A small self-supervised image encoder, trained from scratch: activation gelu, widths [48, 96, 192, 384].
Rows from block 3 of a small self-supervised image encoder, named by matrix and row number. Rows with one number belong to one neuron. Each number is 128 + 24 x the weight over its row's rms, rounded and kept within 0 to 255. All counts start at 0. Numbers have three digits each.
After each neuron's rows are labels from the 100 images, of 14848, where the neuron reaches its highest value: "responds to" is what is common among them. Only what is clearly more common there than usual is listed. The data: photos of plants, animals and fungi (iNaturalist).
# fc1: MLP up (model.blocks.3.mlp.fc1.weight, 576x96), inputs 0-95
# fc2: MLP down (model.blocks.3.mlp.fc2.weight, 96x576, transposed), outputs 0-95

fc1.65:135128125144095119102117129159151123137105180063112074106167145166142144119143143131131136133128133137165133142143117149133103104120097093061186128110100136090102148123138120137141126108121130149126164102145127115157106104124132136136122086158125121173130073162133163145140110143105145101
fc2.65:117103127134106114109154137154167114119136159078096120112152103117154125110109129103142122167124123079120116106052098138144126105139142162136133132142139112148118129145168152143118179110135110173164143096178132132120126098113078113120118142137134137140165095145114152119073144152119137092
responds to: order Anseriformes; family: Anatidae

fc1.78:092127136138138142150151123075137096176113104169138113100090149136157094113113135181132151122118124124143124132158146143104127113139139135106164089167137134171122099119121116138165119119175154085120137129137111109134144124153113140190104115104115132163082092112113119151150118166163122164
fc2.78:119137135139135128129141152111152148123143122082091101108151116147134114161153132119125151090139153148111147112102151112111178142104172140140129139137125113153071089115133127123102080117131138125115120175137061119127134162139039118116119112130140118111167123110130123093156140106131176116
responds to: phylum Arthropoda; class Insecta

fc1.60:100108079124117134098138093092149062113131140129125114138126117106158118147173135109195129133132121156150147139145111072130135148166116144137105155144124125110122132128107125081166122129113113093132151129164136129133111150137116116140104172180110125137160078091183137101138117118130124130
fc2.60:127116101124116160126142142105136136128132141134120168152154099074141204110112152148120162133102105150107092112115178161133127137106124124074161130103109110186113120150126115138096157131135150176134136122131120144126160117127121114095164118119109132150123139151140157128134201108141114096
responds to: order Passeriformes

fc1.81:143149118058104119097151099088147081159115115132150131132112140118146102151105116129112108146104155144128112159104148061112155132119112148128124154140172135133074115116111125118127116129194134105143114147124151123098142151137115096157141071100115145125151182129106138114124124102147133145
fc2.81:088139161132158089154103137068140135161127154108110110157121108147168081123131165115115092130097098120095113171112127170090146132069141088115154132132137138099114116140125127116114133120104117100091133176118135132148119142128123117150075135075094127119147119127119101111144108110126146110
responds to: phylum Arthropoda; class Insecta

fc1.391:085094107208141167145150105113121161134139149102155088113089097176164109129140138133100126141122108124122133126120125161151143146134148106114165106147110139127142086119129145127109101160143149120114113128141137130094154171146100175150180153138115113134117082145095169131137121122106133123
fc2.391:148138132118109132142128165151116093148146148185112140178133134139151157125123119098140145139136107149146182130113119105087095127082089163133109104082152132099128110139149132122144139109165176129128133109123126139127133137125195135113117136110142116091107166140137093101131148098191107108
responds to: class Aves

fc1.71:100158133117129137136100073120099103161153124175136194104133087145103134130153153107102108152136129130138113125119127102135151101142104155119117102126061105116138159129177109143122151113114134094112079131094141154107157122090136106123150179130104156146118179124137115139114125147132125112
fc2.71:135118142146122146158134162116117109110147142120130119106098109158143130108142160129147124091136111114066152134091096096110132104107140168092150158103157116140151129158144141153123126093184129127129094140119174152141119131140133125162123098164117131172168108164109114084140139148147197130
responds to: class Aves; order Passeriformes

fc1.104:130140118129120138117118106139149133094127142114122138115121109136137142125146106157107160127121098107156121127074149110142088086083151124214130113154127153118117146131168103137126124137131083144155127160160152125154129138102119133149127132057151133158075083138147100119169124123145106162
fc2.104:120140132130132103159093149144162128166157153112105114106133124087125107095130154109149139112149109149096118134096117140109134178125113128087125097152130101143139111115094153127165123143147164124089111091107094123139105097137155117138124156229120116113148153113112152121088156122116126104
responds to: phylum Arthropoda; class Insecta

fc1.321:099128133121149128158124159120099124134148133158122144119153105088170098134115141152146151110112117119147106096147106115118119094118082116088120131112122138104148117188157141153134163089173130122134139090115170114160136133082101121162051116126109148103135072124155122148136124143143126109
fc2.321:129133087077133123133133117120152120141151118115138135153129115103082131100114146123139100162117117071082159135103142106140096152140110144150158133129105113122115136118143158157121124105104102169152110088121177127115151155182101097179122132116088097164129123080117140117113090137093147134
responds to: phylum Arthropoda; class Insecta

fc1.413:119128123127138110105141108104119106100110119114155114140130164119137109140078081147155130144119158148102139125158102111121167125169126071107137153147136155151150104137110147139075159096158186118146134107150092149125124128152113133153111118147097118073185137110135155135120119146120184124
fc2.413:148139121175153122145082137104117162157158154123089102120184112112159164132074135125132157123105111160087119155103145104163114141116143166157084119143125101099083097086130134115153144136122155113117105096126124136162108111102139137112124128165122123172138104125097129125136110100127159149
responds to: order Anseriformes; family: Anatidae

fc1.424:127154125153129129127155128100146103161161108140141128171117106129107079137164157075157156125132112112070122115116129134142134141104135131110168090162120124130113106116109116124124129050162127125179122095134103096136157128147146088088147106127155145144110104152118163169138135125108154127
fc2.424:111094113098110140128150125117084090153116168151139155084123130094117142148096093157160130099121125128180126124105122146100068097106139123159103122143103114109130138106097115120127156148144133083083124171131141144114117135161114141138093105113100075085155132150118110162125106116121104126
responds to: order Passeriformes

fc1.334:150145125130088129127113129124124143123140131140146128096072118131136109162141158109142119130123136122113123110154139074143140155148126121139157116113126133133126120160124150077159130126195183139110156135085121182183122140155137127145136156135120137113097168113113084140085125102123120059
fc2.334:138090132082145107126114137174145152111152108122130135156151114119112115112121173143137114166104108117155138111137073154117124148069114148154111098129107130140128118128113138177155150117110152167126120135107162132139137109122167135086143120135157137136179084173106161088135175118100111129
responds to: class Aves; order Passeriformes

fc1.354:135129138094057144149167105081111120152115131123145100141134114120097145181179134145118133132115121157097131138139097126150156100126120128144119084189105147150133082101128169127131121127102150117128100111101159119128150126165149131101140183081137083145142138123113127109136113104125122114
fc2.354:141172096119175091099085135104132088094158128130130123142114140116186107088116091140126151126093130138148143110119092159137120147171120127148158110131112129130133142132098100139126125132118098126148130159137108108122185120075105145155088113159093148123147116121129128169120084175128113139
responds to: phylum Chordata; class Aves; order Accipitriformes

fc1.125:121119120104133111188130150102156138189135155131163150097142140089119167107129110142118128129126157136137150103157082119064177139167120134097139122138112108133107123132115159143109112125133163106130119082120145152129146120127141147108142123186131134129165145099127161132088123110090140081
fc2.125:134148087110115152122108084093106087083143089124127098100104131174149113142173128132141152146112078100156127119128139118166114140116122109175165099122113171083124138144144080134114164113166115148115132149117161127104122099097128137114113120085141107144129097131153155129122102101124141148
responds to: phylum Chordata; class Aves; order Anseriformes; family: Anatidae

fc1.556:189165128108122138136067127077141121138119162120147087126131126099126111155122107139140136137154149164097074129120103130120111126152140085113148105123103123152134109103135194143129119101188160092117166091123109140119092140152121153158146134159132138120146139116107147145095110109121118123
fc2.556:171149119115135097166091150147147122102093130136152119119138148117145113139098136145156118114165156151059133086132107111136098149112139097119155115121123127157113144103125154149139134124172147149121147068133143167175088131132133124098113121133150139075144126117123186103134145108106140090
responds to: class Aves

fc1.294:105148138150116122126091132130157130124091177113129151165120138184153162147124084089103083163080128102110102086116131150136128159102135120115112074143105118127101170127089131171129145105158148124111148177160136116123159150156096112156121110114116137159103141125123123120119133152126131114
fc2.294:149140114130095124141097101140100123120123110134162121180111105174133163084205134096168155132106120144100083133144137135129128115117127110122110136136082149099102095157108118134165155091172097126151129123121141171175110139102100136142138127144138148131152098138103139124108141131095159130
responds to: order Passeriformes

fc1.330:123116123127095129120165146138086116146084087116139123167108161173109108187110112106100133158135116166149119117143101140108149062128129101134118109135118084087134119144116134101114133111140102177146105130106126141098123154087133130134163139139121139169129131086136160116117181105104139144
fc2.330:151148128123137148111144140169109180133116107167141176165128135106112148126113146145146095100112138128049132102121170114157110149104098110117174148133129151158136119103123135121095104130157154087153149105147112139128164143133126183139104106124128124122151095178111141143171133141100125127
responds to: phylum Chordata; class Aves; order Passeriformes

fc1.571:104111136093092102086112102138104101114147147092143147107103141144126169098131160172146172137172159122132126131154132082114130120116127163114134092148138120128075170069151116136098125105132137178174112141137130128119106135131121120117149103161102142114155118124118095168125123082135132134
fc2.571:135132148086153147116147157111123110140093167129132142105088151182120141094141136195170125158141106139098136126141094167130093152125121105151118124143138135111115161104127145058117102161143123098147150137141158158117137114146127130149101172114109122095104163133151122121129086152116161124
responds to: order Anseriformes; family: Anatidae

fc1.160:100138127150123134154143101137123118155095171155098114143098125160135134138121115142129123159167095113109108141158139126094121125104152128155168078146089160153143132131130139145089163178110072154116122103154079107136107141139109147168115110109139115154113170084129111147175121140101112127
fc2.160:109167141081174092113136095146137137113139151120133126111095120114174108107165173071177119125110096134134181145094138117120123132123142102156134119103127144108119119107122131094141096158141138122112113121097161135111108157111151140134093124148072117096119106128141137139128115178095085140
responds to: order Passeriformes

fc1.333:128138159121102139126116091096137129134110185137107141137164143132098098142136101130123145151139117112083144144079120168161109131135067168112130111131105145164076146136133148105077099165126151163115092140128128149118162140100152144140113139127177159127141110140112138120104150081135111117
fc2.333:100141097113114135122143179191163145134088111167150138164123140126155161088086144125126105123122135133203114116126170073104127129170165115143122132118137123130139117139130136158150152114128140102138139139142157065119079143124108126116135137130110129144127115114098136163118096153101123142
responds to: phylum Arthropoda; class Insecta

fc1.257:191112064104127112137128150141108103138132124122139116126124103094157130149149127111094110176132139095150143104154127137085129142134131127172151105151124154110160108126055151127130100143149123141121138134135104127175119140119182126180136121172109114115153121130114116168136121115117124076
fc2.257:120161152162142115113112102144107132067149129122107129105074134162157106134114163165141120091124115142142107142165124120115147135082145142111102109092111096130125135139153146150157152132147111079151096117157141124142146143156129125113133056137132171157150085113109123134121139182141106139
responds to: phylum Chordata; class Aves; order Passeriformes

fc1.25:120138128139102129134064118120134136128124103173135106104129148206115154083132044136164130123124140144086125154142122093130116118149139142134129099130137143096093149083128135144115122101149138114146145127145154142141104133126122129104150144098169123162073125142102118144158106141129144165
fc2.25:188179115118126117120120141127123090170113138115098155191126113162155126153137208167144089136114109124087128139143117121110133159110138139141117100120116140147149121144117139113112130163127124151090153149125106163116138172136159114186139150119121134120138110107106126111125163122089125112
responds to: class Aves; order Passeriformes

fc1.260:104159112102130150144146129112159123120133128113124124143165132135155117114112152163105139149109152137118086162102167101121104130146150113161147136147175186112057135093111130136178118118124112141122115126148080122106109132122104111124143083088062121107120109139137145129124167103098150111
fc2.260:139117137184109128099074094110086140116139124116108112093111121131169114177131099120124110118112151129112126141095137150116158108156103157168133108138096136126153100132139115097179121125124101138165113133136099192092138128165122133138120155119144159137142174090128153112104079141151133135
responds to: phylum Arthropoda; class Insecta; order Lepidoptera

fc1.415:128126159115075118150098165137134167121170128141120115137145102125164095148105142135127116134117151119087121137181112151113115113128127163130168111103114125131152123153142105137121150107161168163142112135109099094140137150147092149151129110089074097131064124074126135134114155099129160144
fc2.415:125101111141160147066097135082113134152126151126148129108179123133122140120094154148145106187107160097131153124084109133147120107109096081107146083145140111093157123114163123168132162112107138156099157094099153137139146115110151127113096121108107138138128141152118146104161115164115128106
responds to: phylum Arthropoda; class Insecta; order Lepidoptera