Rows from block 3 of a small self-supervised image encoder, named by matrix and row number. Rows with one number belong to one neuron. Each number is 500 + 25 x the weight over its row's rms, rounded and kept within 0 to 999. All counts start at 0. Numbers have three digits each.
After each neuron's rows are labels from the 100 images, of 14848, where the neuron reaches its highest value: "strongest on" is what is common among them. Only what is clearly more common there than usual is listed. The data: photos of plants, animals and fungi (iNaturalist).
# fc1: MLP up (model.blocks.3.mlp.fc1.weight, 576x96), inputs 0-95
# fc2: MLP down (model.blocks.3.mlp.fc2.weight, 96x576, transposed), outputs 0-95

fc1.351:527504506473494483461504524550492518520440525485502472453513496532502493478484463520501482500471496489488511506507510439514486496465506462493533465520528509486539492496481485539463517442472501523545516503482510471477497500543510492497528473527537466507478495526525547493531513469529483524
fc2.351:491508521508487517528547481511532522520479492512516521479529489462507501561509501496482519499496520506488488514483546511483527487519468530512509481523487512527454511510499528467523500511487530484458528519538474523538475498462455460497473496466451493488471449496505453524475536512486534447
strongest on: phylum Chordata; class Aves; order Anseriformes; family: Anatidae

fc1.34:500484486544540477457505490508495496542507476557524495483478478499523497501505486547459463511515482484504490468508505482554482460507486537506525512515482446453502533481516492497531512480517511475485511511490532502488505478503463485525458547477524475496542527495476483473484475522566494510
fc2.34:480523531499471479475500485498464484519539484510505501509461505491482488490469523524543467500446478498529513516517503459499545508493537513562421503502519487497520516515508544531530458481515485474509490505499503496472495501476547473542492464489494519534506477465443532500502493513498514506
strongest on: class Aves

fc1.347:479508438507483472494501484476482485545479422525472509487422486482476510510480481504522475558504463509515494498534477515518499490494487505523521467502485470513457513480520497501482527543507557492498505514484524505500508538516500525508440512518517525494520513468482480467496490501501507465
fc2.347:482496486516477519483514506487544500512538505530504519498458499523529469487508472519492520518468509494513477502518528484491547479531548496513497513491506493479494517506453442494536482473520500503508506469479455517513516530504525498460506424504489497534449516487495491584492476489538531505
strongest on: class Aves; phylum Chordata; order Passeriformes

fc1.63:488497494478465549515509500506476534499501478497540464516459505494501459491537462486486504483475502496511495503516492498503468476456497508519526510516501489520483481464504480516447509454480507540464505495493501542523572528523531479483498500467473541568518508525478490484505519496490454452
fc2.63:503463523506524502503495488500489483505524517490512536499503520459504524517477548506534531489486521517473559465557500473496515519540499493477511483492449476490501504451499539527514520499509494484543519499524488495468466481563481536502540499531512454459528542492506535526475483508495489518
strongest on: order Anseriformes; family: Anatidae

fc1.530:515463524491522522516457422549527551508526520511518483491527497518528509536507498488496487488508474520507478533446509513492511535568507508491533498479521513512486511496493500497481530517529527526483464519518476516499491544478480517541529483523472482495497533493510492495492454468457464513
fc2.530:464480551507520533533502533452499458485504514499500489503504471512475518520502481501485550484518530481479526489493470531533474498501529466498497480496500482526499506460479460478522505449501490481499491489470478495497455458528513538503508522541561504532489473511488535505508450531496547530
strongest on: class Aves

fc1.254:511526523495559493465492510514479478502475529509518486484526511525535481486535465525524515501490549483492516509481549448492493471503513492526502504485533522549521490480438538537489537496521528453509516498521499503456466498499497490534506451507472501481486466478503461458520518512517527488
fc2.254:503523530508487497532518459504509442545456510481484505518494499502558459532483546524493472470473511535466497473493508508466508492529473493513507493501503447465495464534488479496490488486483479538483518541464486473542534511496497512474482528470476537512473496483496508503479521532501535451
strongest on: phylum Arthropoda; class Insecta

fc1.490:495543468503477508514501463514508526526477539508514509499490466548534502498498530511494515470499495523488503510492515524445476517508525469516495485517549553518493469480523466472516503592510495501558484507487490485496471506506530516520497481487520497496565459480540482513493516519510469512
fc2.490:487469507521480512473520487503481508500518471502508521474489484496521501485530513529437493475520502470501488498512476480518518480522482513471507463500490496467490494514472521477539472469475515473460516452473495539505488490493521418507533497496506535491428526464494507470558509461474492472
strongest on: order Lepidoptera

fc1.134:516491480469512488508510515513486502474480468573461489524514496499491504522477480492490516519489439474517510509466528488520498499464515452464518484481480469489531422488541463524497515470541481515495523512517509485557521511473525497518449539526473509531505503518490513529501495499484524515
fc2.134:529480483461441498499517507520523474514541493501452516525507530517480449516466537528551477492515494512478457502477471541473490488485482516486529487480492461517510476524524493507489443487517452552518498479538500507521523511481505493463480534510475479469503478485457489482485470498483519484
strongest on: order Passeriformes

fc1.312:551524455483549497499498537462471492523490528522518474481541496542523503542515511533510458476492461494491492479525541466454514497488449500498506505519494509531459517512485483483511518522495494485531514494470472485493453514442511500456465507468494489487526497481484489488473524547510477507
fc2.312:454480510508438480520503485532526475498531468489440547519482477456530464448497484495535518536501547469499511521487486533497460478484512477493496497476533509503523520501497511518480492525489508531516513488487509475510529520547541508495541529517499525525503510483545524505503514464470476472
strongest on: order Passeriformes

fc1.124:493513481502490502492452483450503485509549516465487521507502529510515519528443506485477463559510458519558501526471518476474488492489478473498508498478495494513511502491485493492482439527492511520537505514545484503505488558501418508530508482482483514553478517489490498496496498475496480507
fc2.124:497500508497467565529492491510528537477476497463489515509487521480464510496578472524508489560496481506525520494528495508506496503510483480472469503473498518483532509474458504507455516504515485518514479510513517536488469499536439473475514479485518471507481497529498521531485494481437459527
strongest on: phylum Chordata; class Aves; order Accipitriformes

fc1.19:464540488490518509482510508499500510498485498558510506492523507482544506506501481498471495526494480496425514485486503523482548451504520535532495469508508488484508503505535479489490498503490542517479485542526494503428510513499469515542461524504480436451517507476474509516469504462481499463
fc2.19:465468504524489509497482540527500478454471473478483496514486490479513486519544504505505501480507476436531521482487479464520474488506500483457507491485499463519477482513522490544501494522500470537534465456514506473496414464479524492431528501483505518500513459486500510504503486514496527524
strongest on: phylum Arthropoda; class Insecta

fc1.213:521501474511473542534506492524469517526508417505513505505445501481510482507526570500482497505486493450485488504487508498477485444481516500502509505520501457505489501521521530477523523474521521538492526547501523503534496467465511513512464510484513530535431491487478463520501501514504513500
fc2.213:503498527500484505539501475478499487514508475481543492523537477502531517516500527492539493524495445520479455486438513506510484515473484476532442510518459505471493485501479491508527490498542508494498475489530442530553533461517516524514502501518523513517488472492493493506513495520469565544
strongest on: order Passeriformes

fc1.162:512516534493500494507498470488517492538471495528513512475489510494503505457484501525510531511489531481499422480523465524476459480520519474478519490519489484485533536483481489488578556498538516442479507493501509483476493493504476471520495493485476504503505521447493518476448518510527530538
fc2.162:475488511555487493504497499499514477449536541504497514480499485492496503524481467471498474495457507456560529497486493480524536469454471525485520482534466496515486453510505532466483476459485496536496503477513470509499458492511522518480567541516481510452473519515506485525507475512515509493
strongest on: order Passeriformes

fc1.301:503512555483490495540515532514467470517488461478471492503485528517487505450455491511495511546477554527512526487505478455481493527490465497548520529507534491483477549519501497491530490481472479521482517481534554539503492525484504509512478488521508542484514509493548503553484477482517494490
fc2.301:509489478486511496472487471467498512543483503461516489493497498491482478472473463520490509481452467488509437509514538509471539502523489478505487516512477495482539536437491509486455510501491498434498475572467483526488499501519494510522504505529515473461459523476510530472507502512521525527
strongest on: phylum Chordata; class Aves; order Anseriformes; family: Anatidae

fc1.297:507455453498491508493473506476482509561519509544484511514469499482492474518498514519483478563500504488505479530503494454529499495492502526444508474498448481491521476482506542515547522521484527522494539467484471505487514546504478486530546498504463547508482464488481488500469470494529516491
fc2.297:480483473479557479482533482481492506564490483515517554516509473505511526517501493499500472530534472516539551451478518537480497475497515485502523485498506556464518523505458498476485478530499481508506472500512520498495469468473512510540496517507536470517548499522494499502519503501454442502
strongest on: class Aves; phylum Chordata; order Passeriformes

fc1.239:504456532517503545539491494533507490513504501502502478509533534445495490474484528514480517444512498526466488452519510457482544473483504508532512469519480487464518496503486459524492505454506509496508550483456511519506517536556523522490486502489460506531454502497491495524486515464459504490
fc2.239:500501487524513499532524476482503469511529521487462512496518507524505513514532489497499487556511507509539511491469482522569509475539532489510508533433474551475497519502498508477464487552500481482459530508524506469485472490480517496480554482475543476490526499510502532510513445480499504529
strongest on: order Anseriformes; family: Anatidae

fc1.205:502520486528499502498547461486532505527473472524501537486492484486524435501539500472469518540480498499506493485474522474488513496522496474465513467498499468507498502461458492499504482478544518513497549494487479498561538532462550455463543507509511510478481516519501473518523490523536473498
fc2.205:510473508493520517500491486505474477500496530485528497540455485488448460527490546542504506495516490532511490514498490523525531504475448516523541500476494502552515495495474512471475464525561529487485518484520509550470516479512495512547511500481521458509535481533521502489529464455497468524
strongest on: class Aves; order Passeriformes

fc1.42:541456490524480524493457476530483482462466487480554505503494483541505475497484519487499518516535550530496492492506478495504483491501484467488539502481520490538512494473477484539487486478492520515534518496508447532517501512521470460510485529529558461453507486450469491533475487473492495520
fc2.42:503491522514508503498481494535478481523516488478555511504520521508471490536472514470494523483536495524479501503521539512517484543491489443533450496491546432482510536511483504485507482521505472491508479480490537529519476559477483504488460506484493499522493499553443498531516500545472516495
strongest on: phylum Chordata; class Aves; order Anseriformes; family: Anatidae

fc1.438:494504517455491499490427501508527547447525532469501524503457515479518508524536492507466546497505521464485498498505486503496488485528533509483508501511477518475443475523537513527478508483485494489503497493528481527450490494486516555534518533533486519468499484506483493495546462469507457500
fc2.438:476528468514489517497520488496503442547498488528526496510515521551504470501507501466496486490475538467481538504483497523516544505416530527488535494505492485522497475477469490544484520541475514522527525502441480471535542519508503502510465510466488466531490518502495519464496502500493487507
strongest on: class Insecta

fc1.267:477551497470515534521472443501528502517482476542516481490505497500493530495500543469516487505460484515466507516527517440513498500510486545560518494509482512492534496504503546502526509475470514453482474507472535480464547523488460509497502496491490483497491443533475458516495527500497500517
fc2.267:497568568515512507512517476492528451501489501475500532515483478486493484526560483501517456534501470504496507532491496473528513483535494490492519533485515486487525509505496514459470472512492493461446513486518494480510508538528492497533496520526520501498520567510526462518472461526469520519
strongest on: class Aves

fc1.202:518533489544478532530487508450507517531494480537479496524468513475480540472469491521504488514503486525517453501520487474529523486507483499482497464526483509474497457496486511523531544474522530478450530491561557531506503478531510486517460523507534530514498512476522482461472529504497483496
fc2.202:506487504492471557518483490515510463498483500506498478515499510517525448531503467477477522497503475529525530529508480486523540507497521453499488462463541445503517544487479504500472487507553491526518499495464469470521510446475488515468482469498505509457473493503502516493489420509501501521
strongest on: phylum Chordata; class Aves; order Passeriformes

fc1.110:484503495477463464516497460512461526495509496536499531483545486472515426507492459495482487508478525568498477493563521517535520504509511524555493464560499510507519495504510480524475537495494519508478516514509476457492501476507506513505474493487536491505510453477458498486520472500504494517
fc2.110:491574523529526469444472472495518474498509468513522528492531470496549501522494548519513517543475500503502496509496506533457467515534518496473519526458517481513485500496514521444457513482541503513535522482480513515503491508491528522475510500471510511474470514507522516487499549494514452521
strongest on: order Passeriformes

fc1.227:512550519530515526487492519505493535443522500497432518486527542472548480472503488488481476495503490524522483536490526508477550506460482485477532534482485498502531491484483518517526509526540455490483504490534526491551510474469451486484492524523527494500524491496489549486521489509464510496
fc2.227:527524487485508457527485458501458512537497490550520463515494492483468527523512496503528536489487501533480522439524501499478464481523492472520502526479531505501519434485520496492512473535499486498444527501501515484483538546487511548532503479481499482491495509528494484545504536491544471485
strongest on: order Passeriformes

fc1.379:498492497495509477450470503542479470506495489471523539468523501486503460486504495485476529477479529516459512486546521475513479461486484487499526501512482493453513543524490494531485518486461514515529502468498485526469495469452508512499511553495435540486481531504574491521512505499493490470
fc2.379:519575483480516483525516503457531532519487538491502479513493501500522469508550508535543498516478507488482455503538498494493533531526516508502514482453532507518489452469497511482524502534539506483482458480494478483456506492496519453523527488485481511447464512510486506505467523505453502522
strongest on: order Anseriformes; family: Anatidae

fc1.49:514526496495476502534494506486489531499463480470509487512520509500533440547506492452487533512472515523484485432500522504515484517510470477490500479456496463518506477553475521545526519522526512525505499471490478484488509519509528497501495463581524481523493457485492510544516476490487472498
fc2.49:456472446522499518477513512500483487471479525516530477473486543503483533458504502481521472471508487497493493562503470498491499531528538550481490475511496464514515542506544516473504528492470489438487487538506499484519488509500443486519497493481513510548535490482513466494517549496512526500
strongest on: order Anseriformes; family: Anatidae

fc1.55:518462516491511503511475462493511549499484530493470466468484507521482480502512478457473493499491430517493485526481573502454497540495533491516496497507497494463493508512567490515506496504492497482519507485534523520488527496443499468531571501485488488474520529492463519487529483491481487502
fc2.55:416528471504486500522502509484479481474532516513490497519485460482462513466453504485500492558483499482523524495526441488533494512515485487518545462497502509491489508502507482533482516469476466513486478498493471450498460525536497516492467517468505465471475504520498522544460516470497520479
strongest on: class Aves

fc1.449:516538547497496519489528496506494517519466486482507492484477476552506478471510449467501485524488541476483516479498475451482524553473482489487470516492501483496554483501482491509511487506508499479514492487482521482455531532467546489477518499534531542522520520456502442472495487471520454522
fc2.449:489466466514477503494449513488498486497518483477515510547484499442480477479478538507472525493486492483524485496477502517496532450552456523524514512535468518487503519465471511508463508512514482508499500538506466528526513470518467501527495516483460494476519496550519532518492508507528559444
strongest on: phylum Chordata; class Aves; order Passeriformes

fc1.14:487501505516460500502532502541474534458528528521544463485497506491512491542469467496486543486536511503480514511476556541486534466520486490519562511479518490500510497523518454472484519498524475487476445514540478475507503535521466508534468500526519499501518518495507523513527535487467471502
fc2.14:481478496490510537496510492488517419513477505511483484513505489496489512480540512505502478508469518490506478471474486499497459489477483484507487507465497518493503543489472551504448501476453504522491522554499520525501471450447508495474524476486511468483456465492468573473508482481522509506
strongest on: phylum Arthropoda; class Insecta

fc1.52:471472523471500503534528508502502484482459519489506508519483450422508476497502494525464478529530482463512480474547477532528507490483543454503485510478498515455467502545489498517524463496526528538480520482504490509514525532450516511490510498490497476463525499479500524501541479508509464460
fc2.52:524538471497482475476527496503476488502522502522529534534476485485511509540475515474511501511491496530521547529491489508482520538515483532466560499463517460494510492453491537487499520524514496501521502444498542494485465485492507429486493485568508487483477504446498481522467497509490483488
strongest on: order Passeriformes